A small text-conditioned image diffusion model, trained from scratch: batches of 128, 101725 training examples.
Rows from block 5 of the denoiser of a small text-conditioned image diffusion model, named by matrix and row number. Rows with one number within an expert belong to one neuron, the router's apart. Each number is 128 + 32 x the weight over its row's rms, rounded and kept within 0 to 255. All counts start at 0. Numbers have three digits each.
Before each expert's rows are labels from the 100 images, of 14976 (inputs lightly noised), where the router gives the expert most weight on average: "responds to" is what is common among them. Only what is clearly more common there than usual is listed. The data: photos with spoken descriptions (Open Images, Localized Narratives).
# router: router (model.blocks.5.mlp.router.weight, 32x192), inputs 0-191
# up: expert up (model.blocks.5.mlp.up, 32x96x192), inputs 0-191
# down: expert down (model.blocks.5.mlp.down, 32x192x96, transposed), outputs 0-191

# expert 15
responds to: text has "water"
router.15:068142099113183105096080088146097106172151107167180110163084130041129129068096138155127132105175107097139136084109121096097097119126112146113104112105107109120088074126139110126163074113110110108143092117072078097083159149153071092135113077177135160120098097079109110081119134137134133176063131129102126154147099114187091157102111141137148085117156129138116069078079103085069082152063116145110148141138129087094117094139092084147120081114088156063086185088100138160086098135105146159120103112082118096102154066099105087077130118155148117101113172184135134094087069098136166104
up.2:121111150169133105170213150153157112072101118126100149122136118097172102069171122028139118114101099136166117148114126073169102141117092145125149172121155186142098135185153115134151142141149102125120200096132145165119127155139124144079169110148172132147177168180132129145076075176134177107136159119108174110157157163101187130204150058148177116083151104112128117119078127148055104102114130077119116112157217132089149134137143111117157049096113163146111110116103160081108170072159138151105139211136129158115109134159079096120156099140110113143136139133140149149174163151145097086
down.2:118085123094093146167075163160083110167108173086111129115187127123111098156140170106137225119169143075160133150144087147122161151158172196189096107204113089120104086157094108154158175159098077128101163136084187113159158126114122166174150191166132163119198101136131120126126142140148126127133158146065126115135043125123134127119157130149108107126039126119074106128123118124170134138095129122167164112085164079099110126136172182084149102079126149146148116093133100159159092135122115104113120101102155085116126127141125074134060123102047143144101109192110173082160121145122153108
up.3:148077155132070124076145129214189132094139142109107097107174100083132182168142200124103078095090134093132154128107140113159152100098127180123138091136135135147115166120062123063082058107141094156161134173150115134170109153153165126087104161161160191094099150087136138084121081145123093102142133083152196144134108109075194169159134097170123169115096163090146113083135096113173127120141111073123108088163072105121161135140136154183119078153145093177147122146100102139101100104169129133109166170166084121129165184176105149162131089151098065117098166116112118169172144134112110147
down.3:102163150130132136154168116129114074139161142106173131137142141077117174114154100166095121163128117142089139113205119135110201073129090160095131111135137024106113138151081106104204157132125113101161095098079046128124159168184093112162093126127156200120072098086120069129133171130140133141113084142121119164158185147153101174094120112142125114135118124145154147137129125154090120100160156122176171169131132113160129118121145085090092168096108171114186183108070073120107138095127143184131110095111116072122137093099161057093112094071123118175132138158152098217173115141147140118
up.4:113114161123145088120105056127130118146132108153101096110089122091124165205131116096097111161119110079085183146136113191145125113133117082170133069172095097111130077181102099144168112172160129099183159091129112138158107071166121145084120164148147098100204105091121124121193134132132150128134125069113122111140106128059080127144126112129127075158149077134157175149115093137104190129090141103129095112098142137161176119141146135161167108107150112105216104151151129098107121095137153127142134214101036105179092166131134079146069135095144076149139110108123101134189115143052169152
down.4:103134200111144139126148173128150120097160194155120063152082146144103110123099147148086151137111118179095178165093172107114167101143083128186141165131127164046170139116161055134187135161170058110120123119098116119106092182127155180140180126121125135119097179123066098176073085099136129151136089096149167169115141131161087077165121082072127077098115151106141153132169118220094129133124088124169097126105174115125119128094051118124118100157127101170087100146135116099124073111088151087141130175101116128163097108125140137126147105159113154214143084126121091094141115117082116125
up.5:149119069141097118115027143135163174098148079139124184131099151152160087148145176094167142152127120130139162105136129142140121109148126137167121214125144143125095172085137099183149112120126052125123088137171143210157148066092101139177166139094120141153099086131125071154193164148128076148182137105124110139082169166091113129135152116158069126099121113200106122101123154144159121103113096119056107092083082159125164104159120145121090082142108099121125119128102145136155103131170059127118113146130178087151086077101123156044104091124113165200152108108156149084160128143128088162
down.5:179142083238111063160095114135134142167148158117092155128146122135187153092101117093180170076127165120168152114129146115130025170152113121116148121100123181112131082170192116159115180154139120120157179183117211159060129067136097117086120073161103143083105102188104141079060113195140130112070150147126102166143109140171104095114133180147119108120165156088127146159148110184174119171107121094107114057127145101115121124184120093134143148164150124125115146125093133108157142138154112149071136128134119148130121096099124066102173138152116173126135129120145097104115103114115093131
up.6:107155158090108121167120079125092087146172059183146072153145156072137071198177149091061143185147132113146122139179095125143191127117142153086194095129173039080053159151108144107141138139179141155152064139179134146124097121118170150120128145074148116081095157089109091125117161104109147162125149166134127160109172101108127157149118126153121149083098134155139102127086166145142135080117149162108155154135078132197120091087150125101133091134197119135161137143076070120138124126181103181075160135117120134107129155101169085105121100098180122149101155132111092140106182085144110109
down.6:130118138153136106147102117137174082140136183094103176102121143179116208129144128094202078139089096092169151159100122083078090175132123164136086084098121149123159169129156098127139105089140128078115144120083148135117157084101106102138099158075116131141124145125119145123114164208167124153157101151193153145204134116122101140120114075167105087145097117117108135126144129151123129120129167135167056159080158129113120095144155129161090139115046122160105122137082185101118102118173099161102140146112154114143095140140109142155146036107073114115131210139172127201159140123056130222
up.7:142197116131036114130077120176120115069106161128143136122130127113136100169125166143114139119118079149149120128182099126086148099130129107128070102104144153112106138163111107122161142157154150113138089102130144129143094165090135116133136159119168143139150133065136167088131130118100103141255147165159122123104138159106088125123130162154037157090099134121093167128116142119156142109141123131144115137097132150131133091182114140117157109159160135127159102161145127116073138108138137122171125158098155120166152133131142106138201015093095124134161146124153187132127223177104012154
down.7:118160134136169085091111143133076130117132129155174082092107110144158127131160166111074117131088111106169110089097122126104124099119170095054174169103106066124132158150094104114145063113204104105144108181143093120112165128154164183156058134204156139135146110079136167168156122128151098073157057096112130108133134104131065093131062155153100160157114119133162225163108127138137108129116108139129199133107117137149154090155143102152150175136094106144205083138168177145124197117114162148182146111165124162173108183118141135107133130063163094110143132148106143102180154158094100125
up.8:072099122134125160147136167177187149079114117129140122125111081139149142154165130074109143132089118090168105070098170132118083152128077160118115140166154170153119108138175099161180128157180139162126163116122143103102124113112124154050142179112119133132201101201162092132117080142162161095118160096154144154140156133095145063097172096141107080130093139090128146072158098153123125168185106098136116101160139134102164116141114164175084112079163163177105103123184131119104175058109123147085120151134147089123174145151088064152170106145092101096148156177142063129163169199111054125
down.8:125143078147147158147081091158146163141132133118139138145136129102128125163124155160146150137100123095157101171140115169143166151161093131159105108158178116153071139175071121128171100131107151120108107122104127106165155129147133011127095100142116130206116106153097119119093187168167170149177175142075111127176089096143136066219130142118130164136124056046123140159166092116162129158121183063088119083065110159137143154136164136109126126075192166089158094133119100188139110083129093086170114157088124134088121114122072070147122130131141147107085095136069140125071147118158127121
up.9:127109164092059161157170143179109105089191136135127069127091140114150120128153217110152125086107140092104144148122102106136126141132109141135098140129204076091138171133089162144130121113177086116101131153148120169175117148107201155117119140107141138112128163099121149134143135146109115132207173129190125174104123087144121132165116071135017164140071158126100159136130089172158080111155107146144114141169100152114137100076135174134096115183133080142139178143110123122104125181145138178110130102121106123149146130163118100127200047111120124128101149085108091149123196137105014137
down.9:157149115163082136130170118119096136092111072167133121125166168100121131120148089069131103210200155152107182085156164096074139134118140111156115105110094098135134175130138167179153144163193157155113162186132100109088083128126138205136088056130192162120119164107174096121167139104140111142109142123134152106071199111104161126160091119140102108160077104104059124130135108165128109135128111097101095180132166145136173139115185123109123106119133102132195144131187129093105138117115109160155152107126084187159064122151174174110200188092148120104160113094167169087167119152109124160

# expert 16
responds to: text has "plants"
router.16:102153071106198089139084092141092091159140084153181131200090154100148160051154163143149153140191118096112146068118153112117103136135098169067125153066138115106110106133146104139158096131092107128186106124072089104115151158137083087151118102183116187082100105112115155085133157138137150166117138135099124155128129105186110140093148124110161116124150140129144084078077074092103089169087131127117145107163162099107134102108122063153139065129104163073074174121086143138107119140136170156103090112087154139074155089092125114113121188195189141117114156163138178073078127129164166113
up.2:158061172119119109136171177143160133130098114112125158155143166111138142122146188153110186173095129089124114132099143056147146084139088135070132147129168122148175145104139124098096084079139134108120127161137171153131119093168165106168134182102155165100128174130148084135097149089103108148170115142130165123098131121151163145195000116116124116173068155191158152104123133174162165102117123086141074096111129164140123115129136131127130121087108099177081147075117118162087175100146071151161133162138124090213214099139097103134184140118095114186159132122172151144127125129098142186
down.2:131067081167122101138085126078165104173121113104086095182151100091130122146138133119166136149143114091128063117093168053109163120103122120115200088091140094180137142127150140117096104102129113191139154181157149163129118062128110140108070088158150136072170082105198166111138169152086130114084176143121100151127160139154145137104125146188180160158147094123147077158114184100188147115127130136134143122144118129097107102180126136078100096147116106200057156102124172109161118113136103175129136055121152136141160114135071138065167098074160124082136215140106136122117134133095167130
up.3:144107140107132100131225160124155148115093152087106144137154154128178165094122137119074165134112168070147123139099129087095045079105123180093084129116132103128174140107144105179148106058138098139096092193134163189097130075112132099162139138118115104135107127137153117118135107127106164105128142162168178170114070161137176103133075114115133073171090114099154149098122054179107138097119062102158098122137132109119135083140131140135170082081108098173084147124166194116101130071129094141126154106164110145186149130174090100196118099156155131100141144101169085084074182098122085170
down.3:120130066148109142139129109076137090057116146128171164131142099164102110105101120122195163066155128166146076126105133098120191092087141124090238135085117137159138113087115120123087123189097166184082109102143088171163073119098100147103146132130116108132195111157208124099140140189109121066115183163097136118126148126137143081091124162169113205115158094168089102121136102104131128181154146101107118140160069124120128130152091164126111175131157070080120123089151128124113125138168136109086088118156177122093117104155112156117162146128171169133136198124119213169148101122164127135
up.4:101174121108102128132130134119094095108165135109097150091123114128103081092091126132137179204139108167144090098153121123100100179088172125198090195130171123087116104133110097112095130141081105126153152115144153147183155083115132127169201138050104126155169156131063178144125141135166113121143146015150133109176123223183133091077148109149135095088126071143146100141070117132087112127138142147101141087135123097124075106108126103142147176063104169111124101143168132112149083139143145131128080165179124093118040160106115137109160105090146105170175119131112118143154132150103140191
down.4:129115108080084146097145118156109111109103142167099127113077140147087092132091098163153154092157109134084137109171091158087112148167166146164101155179121128097062113112134126133191097123168113148105114190094135126092169147102136135187156120106119136206138141107108107109111130118089121175155140038099174126065130164119138151158124131126147097074106049152056043123074133140122096088092078100111134122100147113113144132131108146111108104117113092130089084064071070127102085087124139091115154183106097093110118175174162139103174089146050146125171111135122134167161172089158175132
up.5:110097062133130117112107138138044112127131073141177134108108116149145117117099129136152173086143104141174094105159114189141083150168080133091099177080174058096116082153107147169155166057134120143087128145130180182089139164077177082184172143129115107173120113135110138153141183163159156147144135116157094155070119136137137157081180155110108100139070113083116120163144144173091124157086141151111136130080081137127115105069095129113110085079153135105159123160126120130135110154086148161132092130104244145123133088160069108139155106172193138156133071089137136097101146133183139133
down.5:115143089095132136104186166094155121093133092115100105161136144116098045185139103125125165141063161112176114116099136086138169092135202123151149147122132191122079097151161093158200138158097100176108135132168133133128099121174074145095163128131195142111156111130144096190142106072098099142134119133136137139115053148099187117156088139192102198101139091126151095100174148140178161134116170117089118075118172112127145160100190104117141090092083100154209062126150178139152101069130136043138120097145155127138081131128175159145119108094104088160131125126123109160121147126120109150
up.6:163092150110065162134115121200112143131139112147129110156094101123163119085173162185128064157147111063184095155100113162212129073130132090100122101144131136199138144072082083114101175106126133129123101125108138127126176184105137115106114145152185127118122177128107107108127119150112139135173135158136146107120126074094171076154098125112108157080057141125151134148203168095164154127111167130101158112144144145124130165107079140180136147146106130159164155108132185100143133133133092136173143106187133111108130137212115160153135056090151080097160173184114169214098198138121101106
down.6:191113119096113091104108084120145140177168075122121094059180107121134191162168106120157088085134156122160178113171144176130071159145114123131129097079163158164085124124145179137119139158144164102110163104132082132129093129143142115133063132140129104144188122128172161081087206159165069159053129183121104126117119114109196123126088142158132194181140104087148126179088138149111104103137098104161179171127107122141145112194182104162181130187110135165170131135174146106117122144104158103098142140118164165125131118188155159136173085145097093088074090086157167112130123127177145139
up.7:124131084141087091107163108075123105114141125099142114115187118089161121076126156106119063158060119085135143153141126113165129110072092144104177116106150120132078165138158152122107124110152196164136105100177140168170100110152139053092070201144162160111121228102121121087114148173118142143150106138137137151122189143051167162145126057130131189151086127120140119140128122140166166107144138130162140131201134144111142132111131148148098096150143149151171086137090134148100065123165135169091129145180113129125103169144107115126142118087132051081154174215154113167157177153063112123
down.7:066096118117142092115141079135124060161108138152083096166174113069135177084139074114135082126136100089136113130165120106121105121082145203145117088126140106059113157095130109165154133122196069114119115138119147153122123119059154082151067125122160125109098171066118140086163158175108151189135136186089163159117144147139116166079107146121155101149120133062108091144121133134071130095135088138186099194150168138110114134096080087171093140165099157144154153135105171139103136077139141198101164118130180126115091183119156099082119093101145090132137220135131098143123099071104116113
up.8:140138148139130158177143145146108109082026109199069156095123127145125185117126103102129091106152139119111106119119070143136083163163128108176124215111097101105133126143156162142183137096123103124109141148108168159096148113155215134110088121184122114148162111124092158103114102097111150114160167100165123121124095146091159138158151147109078107021098115116141088135119140176094123167115143103060183143087149117116124081131117165140173119138162116195132134127151152112173207142118137111080112155130172143090194089111091143104164088162167113094181075101115178143099140146145108064
down.8:134124112082130138115171147132083121125144100123123103096127061121105082124143165080127110119161155156169103147157144089142145131105151155123174133088099138108097125119187130115175187116145098064191143184158112158149110133169121116150173147121087197164084106127109106074099163099076069149147112188099112128040119133009177107127139079104095144147093069137109108166189130178170097131135118099164164125111164101110126106098110121101119058160141114158177113137104151141157090151174117108079131125113156167146113180212151175159073105140099108133114098150142152120087138094142111131
up.9:120125116118098105070113082138147096116140147133147073173142117128141161156121133181122090164178105098163134108070099133154201170078189130147158054169146072144112155114107149118161095124142048208147125152147105130140106178073178163177142131075178132119133169125135141072143144128094107107163138087173153062170129134096089113136096083136117155128076107146101154094147123147161138129118084139151127100128167077211166119089108140157109123149189180131116081145092185100097143132130139117119128101151095111191128159127205143155102106071139088107127140136168136129132153054123115167
down.9:114163121111181104189116154100074152092151107138084168131139140191122106112099121068108065150108142123094180140139215116154173165141156134129130178071138174122113107148135107161102169166131113073064066050086145169088108175156080161196141121118102091116127079115105131117087182107117137112080063086138132185143152104198072113133158200100166122128119181105140111129161121201114151116139106133118102081132163119159095176144136136156148121129082100150129131138165130107178119145147132126160154114107104173116155127155120133104089116155129158160161122130085167113094095121150081075

# expert 27
responds to: text has "water"
router.27:118148089113182120104081082162078103175158094147177139192072171051140130057128154183146153130186108136129142042136113142124100131163114133110109157069136133111115082146133130131162094128119120112152108114106104097122147135131083090121135084175121165089124063088100140075130159160151147178071149146132138168142109096169079151107139107116145091117185152140108086061084094105084087139075118149106164124148126113095110075124094101130112056138090136054091174092091130126103110162123149147126098152075137123074163091107119104096136187158143111107118152198115161085094111118138172120
up.2:109147113071124117153194166125110075105148116097166081129105129103066103109189146142146164147110160156122111109101124114069148135118116135150130103111152123097133087145130189114172130116185126121158134085110120150125078123144064134126171158113124179074109144158120085108157156149197166130152122126162102154086146183086131126102101080127126151148042168108135172119168079193125118128166117101171076135194098150159092078102154103157081080114163078144132117118153113121141046105159127140082099090157169146186139150143209120120093096100099057168073162165096115112112149169138140144
down.2:140120062157107134139133099081096165167138123102116122152199131140117121100095079127202119127102140115137156141117111100118070044110137146072108156097181135135140138066123168174103146104054132202169097107097120155136157105110138090189169096103133159167146152082126100104156142139085096153111086151140106141131098151153139146096179177128163124122122091064102049130137133093121069108142099110113180127170158172144134075146114167212118201166109114129137165147174166124172167163134092138088121066128081129160161131103131164087116112060148177113117144146133128134115183130102114135
up.3:151153173121055135147128142122117141141135133137112131122126134106129120115104192164124124108093084124107159148152108150108126128086127140146157120091165145109156178137102154181154122057161103079111119131158192179131073117125167082135147130120169132107161172183126111142121069127152160109226177099202194132155125172120057076176151100129045083129065128082123145105134142099097127063068168107136128115149158166145121158173116162113125120124123117112111116153171152098132092107146102122123175119145113134148087120158090119118130039077182102137143104152139152104121244125125091120
down.3:120154102113161104142133106102129149100140160148085137060099135099170168095145106134167107144137148175162144090168113154118080096142129139131119111151144169150192119116125087161073163098094109132149096140180119179139133134119165108098101148137119183128150150096103117074116174132127115112122094168094110172110152061088125074108160168114169209160090146144114114113122119080152110112084126109121045128186158103151157145148141062116102177097146133175193126138123153084147105154164118196181150181087084105159161219132101142073084100158164137177084136197123140141128170145088160167
up.4:150164144126121209134089179136104081076149120095144114084138107136089150163156119138169185181154125149078109078138088113133105120123098100184085133128115116057086083115097143101140127107103095157175134059128122121123167166128099160159139186092151165098120116086135198168198168183116148125156127098184098134126106168078175108117146084082115158131146161154120112156072114115163125127185105136126128110125089116162115053150094099128119104141115102057110101130174133164136050054173120090115109143120176122177131128166161097078082126112126099163095109124074180124115141158129133149
down.4:172173067144110139134170159078108100106098157112109150122140091091115083102134131132116168131100136150151083106135167104097149077140201177151115151128111104112095137103174106120138141117087116175176076153110106141148114149119081200183179115120114139104130088100124116138116099082115115107086138130088177163104119133203176156097159075142169099075154099071139124127132199092118065052146080126076134135120180069156105110116141135101142156166183151200175139130169151107101122094100156121094153110157060131097154125127128154076132133096127104135206121187112112121114105132174115184
up.5:138145138138057157112176135130116063117115114128108060128119117086129115093159155138111088118109169071145079174133059121138100132078122087128127116112166154132104191086192146169164139049173128079150128103167158132152120159125156113091083187134146147142152181129099133164081117156120157068193161112130116175117125194098112126098076164110081131157079142099118162130147127187129145109121146170162121123158122202176068173142153123104104126128173127175128128163089152115097108121138111149130107156174111128151089155173106145155105070101135120089203152182139109173092177130111066142
down.5:120078108132162092155095145134165146154164155106163117217081143104139103109155102122161122131140175169159137153147112079129136081084115181136143100125117143185238111137125129154091120100088120138138175087101132145149071131099180091078144083142129090125120085155159080149093107136118166122126068141084111184160128043162134091110162155100119130145188146127154144099195154140108100139122179136073137117117110121112096077124120108149119095132121160168141144147151083208165184163113090139122104104107114116141135178102099097077073211133131138067126158150096070140122146138135152179
up.6:115053177122092110113141129141140141101130064098138092134115110107162081120098171093162136182171097143140125144122106116142125102118093092100189134152116141163145180114142178101052124139171135183133184181179121136168071116129189072110118135124165156172103139119059105067178167148128085114152128125133151132060136097130108117198100116098081151129137111143137122164149074170142173138143160133113110149106074173147147180130112130158114144123068125124150084142105093125126167129134051118146114149141099112162049155153142111075175071065153103123180118119181122112188168167101148131
down.6:125104123141163139107156123141139097074135087168160093148135134111154132070146086103246099171107177081097122114154095070166087092110067127127129128092104100152101117123160149126098147142110107151154110174119084172169101106148140087134100147120170118151049142107120152109124111112045141092133073172094135120131100086092133129144156126152165133150126176114129105141111124087094173143175151135156104208069126131066094072098151093092105085189131104097141126154103194100153191110108041152094144124108130150126159143079074136124132100094128112169115135121073147135081129094113078133
up.7:120151137189068150135103135081128117131140145068106108183127085155192120094120184085142140084076064136130137182132073154093038141116132091089193090164110167109141191176115195111126118103132115147080152133201141143095129114126103121092142102101165142162157174102119072195143109157137152083166167090160096145152151084157145085162131109106063125128120095091146158108052143120060118083137136124128114137147100115149096098127106163112133131109130152126132122169110159166147112063142134095125170112126091158102149151159102173149100069150160126073195139115136158130107159135142082140
down.7:110129146067090136156152193113141134109154146093146097133148183119147119124209103092134082209142152094153166098128122131143119062066108135073135136097126108145138176129146098132148168076089102117182132114133110128138043106139117150139150148102134118112114168099141087079099151096110120116118092143148083180103151148174079104151097155130168220104114183105167115148147144180144159136144158142115101132118177128107066167073095101089081134078084073163105113099105158109097128101159127151170117125092108134168126186169130168134045097149134104167135151072140099142083124127146124203
up.8:089153216072114151119124084185061068091152125142149084207091141134122130160122141130094130113184094124121133075124115168114150151125130107114150103101145139095074106212103129093138166164173086140125132138120118122114090190113169097077144083140173083098108120104044160138173145111104172122146187112141174086117165137098092091178125184133080179075137111105090122145103073144074149173130154192138141164104068123135131141109113131149134134205092128157143137167123135094117196096137097102124156101129145170149137159145115110168131105108164127098125129101115138187122116117170107085
down.8:126117183114184168107141201074181162078111152122064100158139147226122150109091163124150093091099145115095192105131144120119153095193168133115163097131102146092157092146077137109142161101105161099134115119135110131123108139136079160096108084152143110086115125106118130200132086148132129083202075128152105129149121091091158126182165126107119170219127132096129117072111148092121100077157110119107092125209127100125143150171140174186195087157158084103138059142126165135112139124121129129151168158104108138155128191134182109154076121135111139114117154127072138121114171103102099152
up.9:104170126118084145150144137109090116018123108117130126107154098169137114170070146100111134138098101120142132139127136159126115147096159084115228110131113094112075119162174152116094134171104097156130163165199132155130101078143073121173113146104156128126201114123135194153124098109109121115183139120166156111148092153092140088142122180166056157133129096153128174173151134113111109167204085141097092132118108146155137114137171172112128128159182102102142076174172112060124111089096098102140107111119142105127170121131166093134070089082174077096171155157116123158174176163126054143
down.9:081128156146071109097143170115140147055067090095118127076139149114179128124119165056132091113103124136099118145125115072094173035093170093107194116112121170141097133098091190084101117105111148159141162138149132129119083106149128124128186146099155141159179130155162091092150155104083089131135142125151059113132098139083173079167129169162089129142123099056119168151173117181137122089173137157105172083108120091097143151127196112086094121163144075126148130108147154068129108126125137081140112085171140089129114137139145104088125058153112099130161153147128122151183155142128041103

# expert 24
responds to: text has "water"
router.24:097126085112196064143065070150118133180142105129185127177128152034124143051120125180134144112187107088116123073115127104099112153115126127074099145072143153118108084118153122117154096105114121125167105129070119102108164166133098075119125095158119129090119080068106154089104156155118170147102141150109109163150128104201085121116178167106135114130181127117134088050093112085090114164082112121104164112119128101113137105127124095136131071153107136094100171112072133136081094161111154132125115114096138137079158080099117144124117186193169107126117123184120189066082122077159146104
up.2:126128127084075151127132153146083046105097145117114136153171137125160066138160149145125169095133082165102128106096099142077156141118130083165140163091123154084097113138144141133161139108185079106103116120168162126136103179150137134144224135123180157130182167142091096162110163072101145095192151106166119133082143125067121117138143163099026139145019168095096165145114090162149130106141132128156159135150094165099140123144103093133199096169118125099113091131098122101128117134146098130134144107135156098134087147196147155119111065115078119180126144121089208135167171112139090163
down.2:201154143133156188167099133091110159198074113101086117122123085114131081133087125099092207106127129024161138157125119131114120132152140108180143070136090106123166143117136147134125083151142167121104110123181139112156128086151117125105137153184151104171133103186197160123146165104148119099181120059125128084198126128115093091102119092125121086075177155167097075067058130111127112165106106130132111105102085098161175160175131125118190144120125108158110102118193111121119122141108128141162156124100079108146111184124126122211162157151093099108151100117113144087120171102068118126
up.3:167114141153097138081159143099149124108096126092107125122148073165169120094052115126096147147161144105124137077086159143149086140130141113119169162147072148100194133123145126183131140102098134173137120082148146140110115099197159118156175221110070085129149124166163081157151119147116172116169111063148056103090120173117126153123121145123076093117104129100050152083141122100128140158166133127119110080122177119112136101123169157166095139133146133181120123201109128134174085103098114131103158135171156098199099092120188185170095077097125162103173104074110147113135166111106049147
down.3:121118164129123155132111082102133168177091149112109144122166094070165067123182136136177085111152167146076118149120153124154074178107115109115101114170068156182069194112158131088120119070157170089153170139118133069135111050130120197146125109107157192096171189107165088114141123147087114128121081148072118150170162166106091113083203078117094105097116122075153144102169097089179162101065081178155135155148171117131121111128153113113112176130109148133134154119082169140126125123148070144117151170121104127156109133120147096138077099107084122115148122187128139107123120124113181066
up.4:100147113077111100099143135117173149140121130234130088139136171093199122195161136196141047173106156099103107140138149133117109093066114067133178127148138121149098139120160108152217100140147138179161114172134064083187128098185137095170166147103175111063156174072134094078122081091130127135156105086084097117125136111076126088112140164124117159110083141136158116084105087145099173139125092131128111162109142115172164187064129102116093160112141151151162111155084151094097078115103122159116160091149130155168095153155160158156091124087144112124166140144141146162126127090119125140
down.4:122134104097105119173102142159105124088115147130130198148135143124082157085102121112101086128153145169159136082164140093114180164134190160104138146099101094108171114123129083096086161130120175150095077170112132070080115190085092165167100134132142070129131167111113151086084185173136127145090143116084171129073101061139132127161113151167173135123114114151127136139162096141136095185115169141158163145117121186127124144134165143144156087145152123126086127103107127108128168181115175135168110105086165165055181129159082131102194082164140085077131096154114222142154112139092120034
up.5:148181152120139178160161183095168155121130079157151126082144146130107087140157122124115169214065176163098134112102159126065147087114146087161165145152176187128124101185164100107112124153145119112166153121128114101150092148147102113091168121157134119115161076160107108120131103092111143063102097080114156142155107102116136064167084108174138122133150150161158143145123116132116128090161129129068116152179110200179111121125175078141162093142130115087116118112122090074086172096151124100146162120134079117140172180140124089125089131094166123181130153179079038180137115160066066166
down.5:091084071148111154096090106112121119135140081147116111117113115105175138113104124084153191049131091149073177129092158138117072185126091147171128189128139121113104121160133128117130124136104105098090162146138128172129099120118137113059136032121125119110117114133108086094133144227120140093123175137159111084109157127176167156121169067149129082136136079057055133136139131110110123094190119148189148168121112125071147118138095106136159153109047145141099158151095164153175078088124163098095169138087125143075096079132093158077176091155107126167103125160148102104152108112171145134
up.6:140159113116048113102177133141143125110122122115134146138132076113108119149067212100042130129164056094171129116180112129141082089085149113126123136158111029159118175077131133146109137108153151171103114103226143174111116059147115114151090222097173115162175179146120130132168072121106110110152151123160145101121100149134168111071079158110111125146101151130103167100085138093136120159158132109144101117110108158153219144156145126057099165186151088177153108157162139113129092125085122110127130114152158106180083132124154133126114098126125120112156128123150135157096182120111106147
down.6:142074122195144179108138160098159164156138104133169159137126148132169130121141140124128210140091096126159136186131126113150122179180123118147163133137107192094112120176168162140111107125101103128107182142079124091096130123135186165089144075148140139072147113175166075144135095164170138127156180135138095160133147132156133116142160074157115039122130016081140136094168119141099139079146161119098149108082198136114134170124154143157129114126064152162086152101095093134181129080132139077124129166081079134121167121119062090079153103124115135100131119130138073156164110202128086098
up.7:116143161114119076145141135117166120163110139114172136105179100124104185134165152191097061123115174101052119150137133143087175063088141139101137054116100088105150098167135142154184132114146135103119107124119167141155093085148083102155134145166158121156173160057118091121139181126107153102145116148142102125094083197102114152110116167121115139155074140136113158123105057158143152154132154113127122171145112133117149073132134082154109097082151084145080147178144130144115097121159136167074122162097214196176132112217161134168085149122157116124052110132124150090167153167126146192
down.7:092135160096121126107110139152177161068062091148059129127145118095119138164109137130079087172107115151114119087133148110178145119097118097125182157147144109199181167087053123152086109109116108191103104184119138080105127123155165113107085172158167100119111175060111166155166138118114129136075110168087176089126116105096108103196121132116112179103136173104180135089094157105048166203128103133115116133097119110158129117116168145109094104199181117150132106095107127106112079143107224141151153103132106124158131172125172095141180137145166118113159128175118160125136175086116136104
up.8:143141180082120155143123087074166114098150116137173191098122151139163146159192079113149110093136168164113151131167123125142117136114135057134151130177063125093045093191130099137195077197142118093169163106094078099100115105148171154078028072135169175161112130101096152166104148159084126106162077144153121107149165122106164111138099091079117168155141120140146177120133136145172176096132130177123136188134092110132140093152116098112160147086176124095114136129124108107129206125142093122116135146072082116105128117143082115127130121150151112115149149157096161178170136189103115087
down.8:143134123169166100148173130115090101170127079156095124121119098082147157163102129060178140099109177113157139133123150120090118128151140152147075111085196126059103151082148125174132125176125103079102111138103085177153092128130150052112135109113150117168106100147138121064111173132132114145131122137080160158148132138110138150082209072110144100100086082087103111179121090127133107161150170095109106132134145099056126167106130098107112136157059145138132138220067127153202118132153109159071072134145106145073130092144104139130111078072041196141138143108131112139106166121105129103
up.9:077098167127143138118192156149146081100154118092133138101142113121132146145161115126122079131100183146064136110121145126150158120143068133110228117076182138161100134148126162143121105164147140088171149114114073219102104167180148115070114142128136170056094167112188123129091122144110138162123125162154179126119104181054142181175132095149130119201104156109101109122135135152155154105166115078164148141141135137056123088135129058109104059189108140135110108141104100144151123108180139136079089125178091115154171088149177122143134112131090084148075172107112106150169145148108081125
down.9:113140100125188116180104079089115123147136120106129120168120122130099166074143125077156122165111089166116172159071135118174099147145155122140143152099116156117081103214156155133133128171106149055176113098122078178112155097109125088091121121172080116147160123119114076136121113150160163124152118163135100137130122147174132149148144089123133073139108114084160046114152111108122149099100204161107102206150161142094135089124165083120074070170079164154112139195058143185157106124180111105067131138121154107131085086078103146135148133120136124141102141186059062121130110137162108076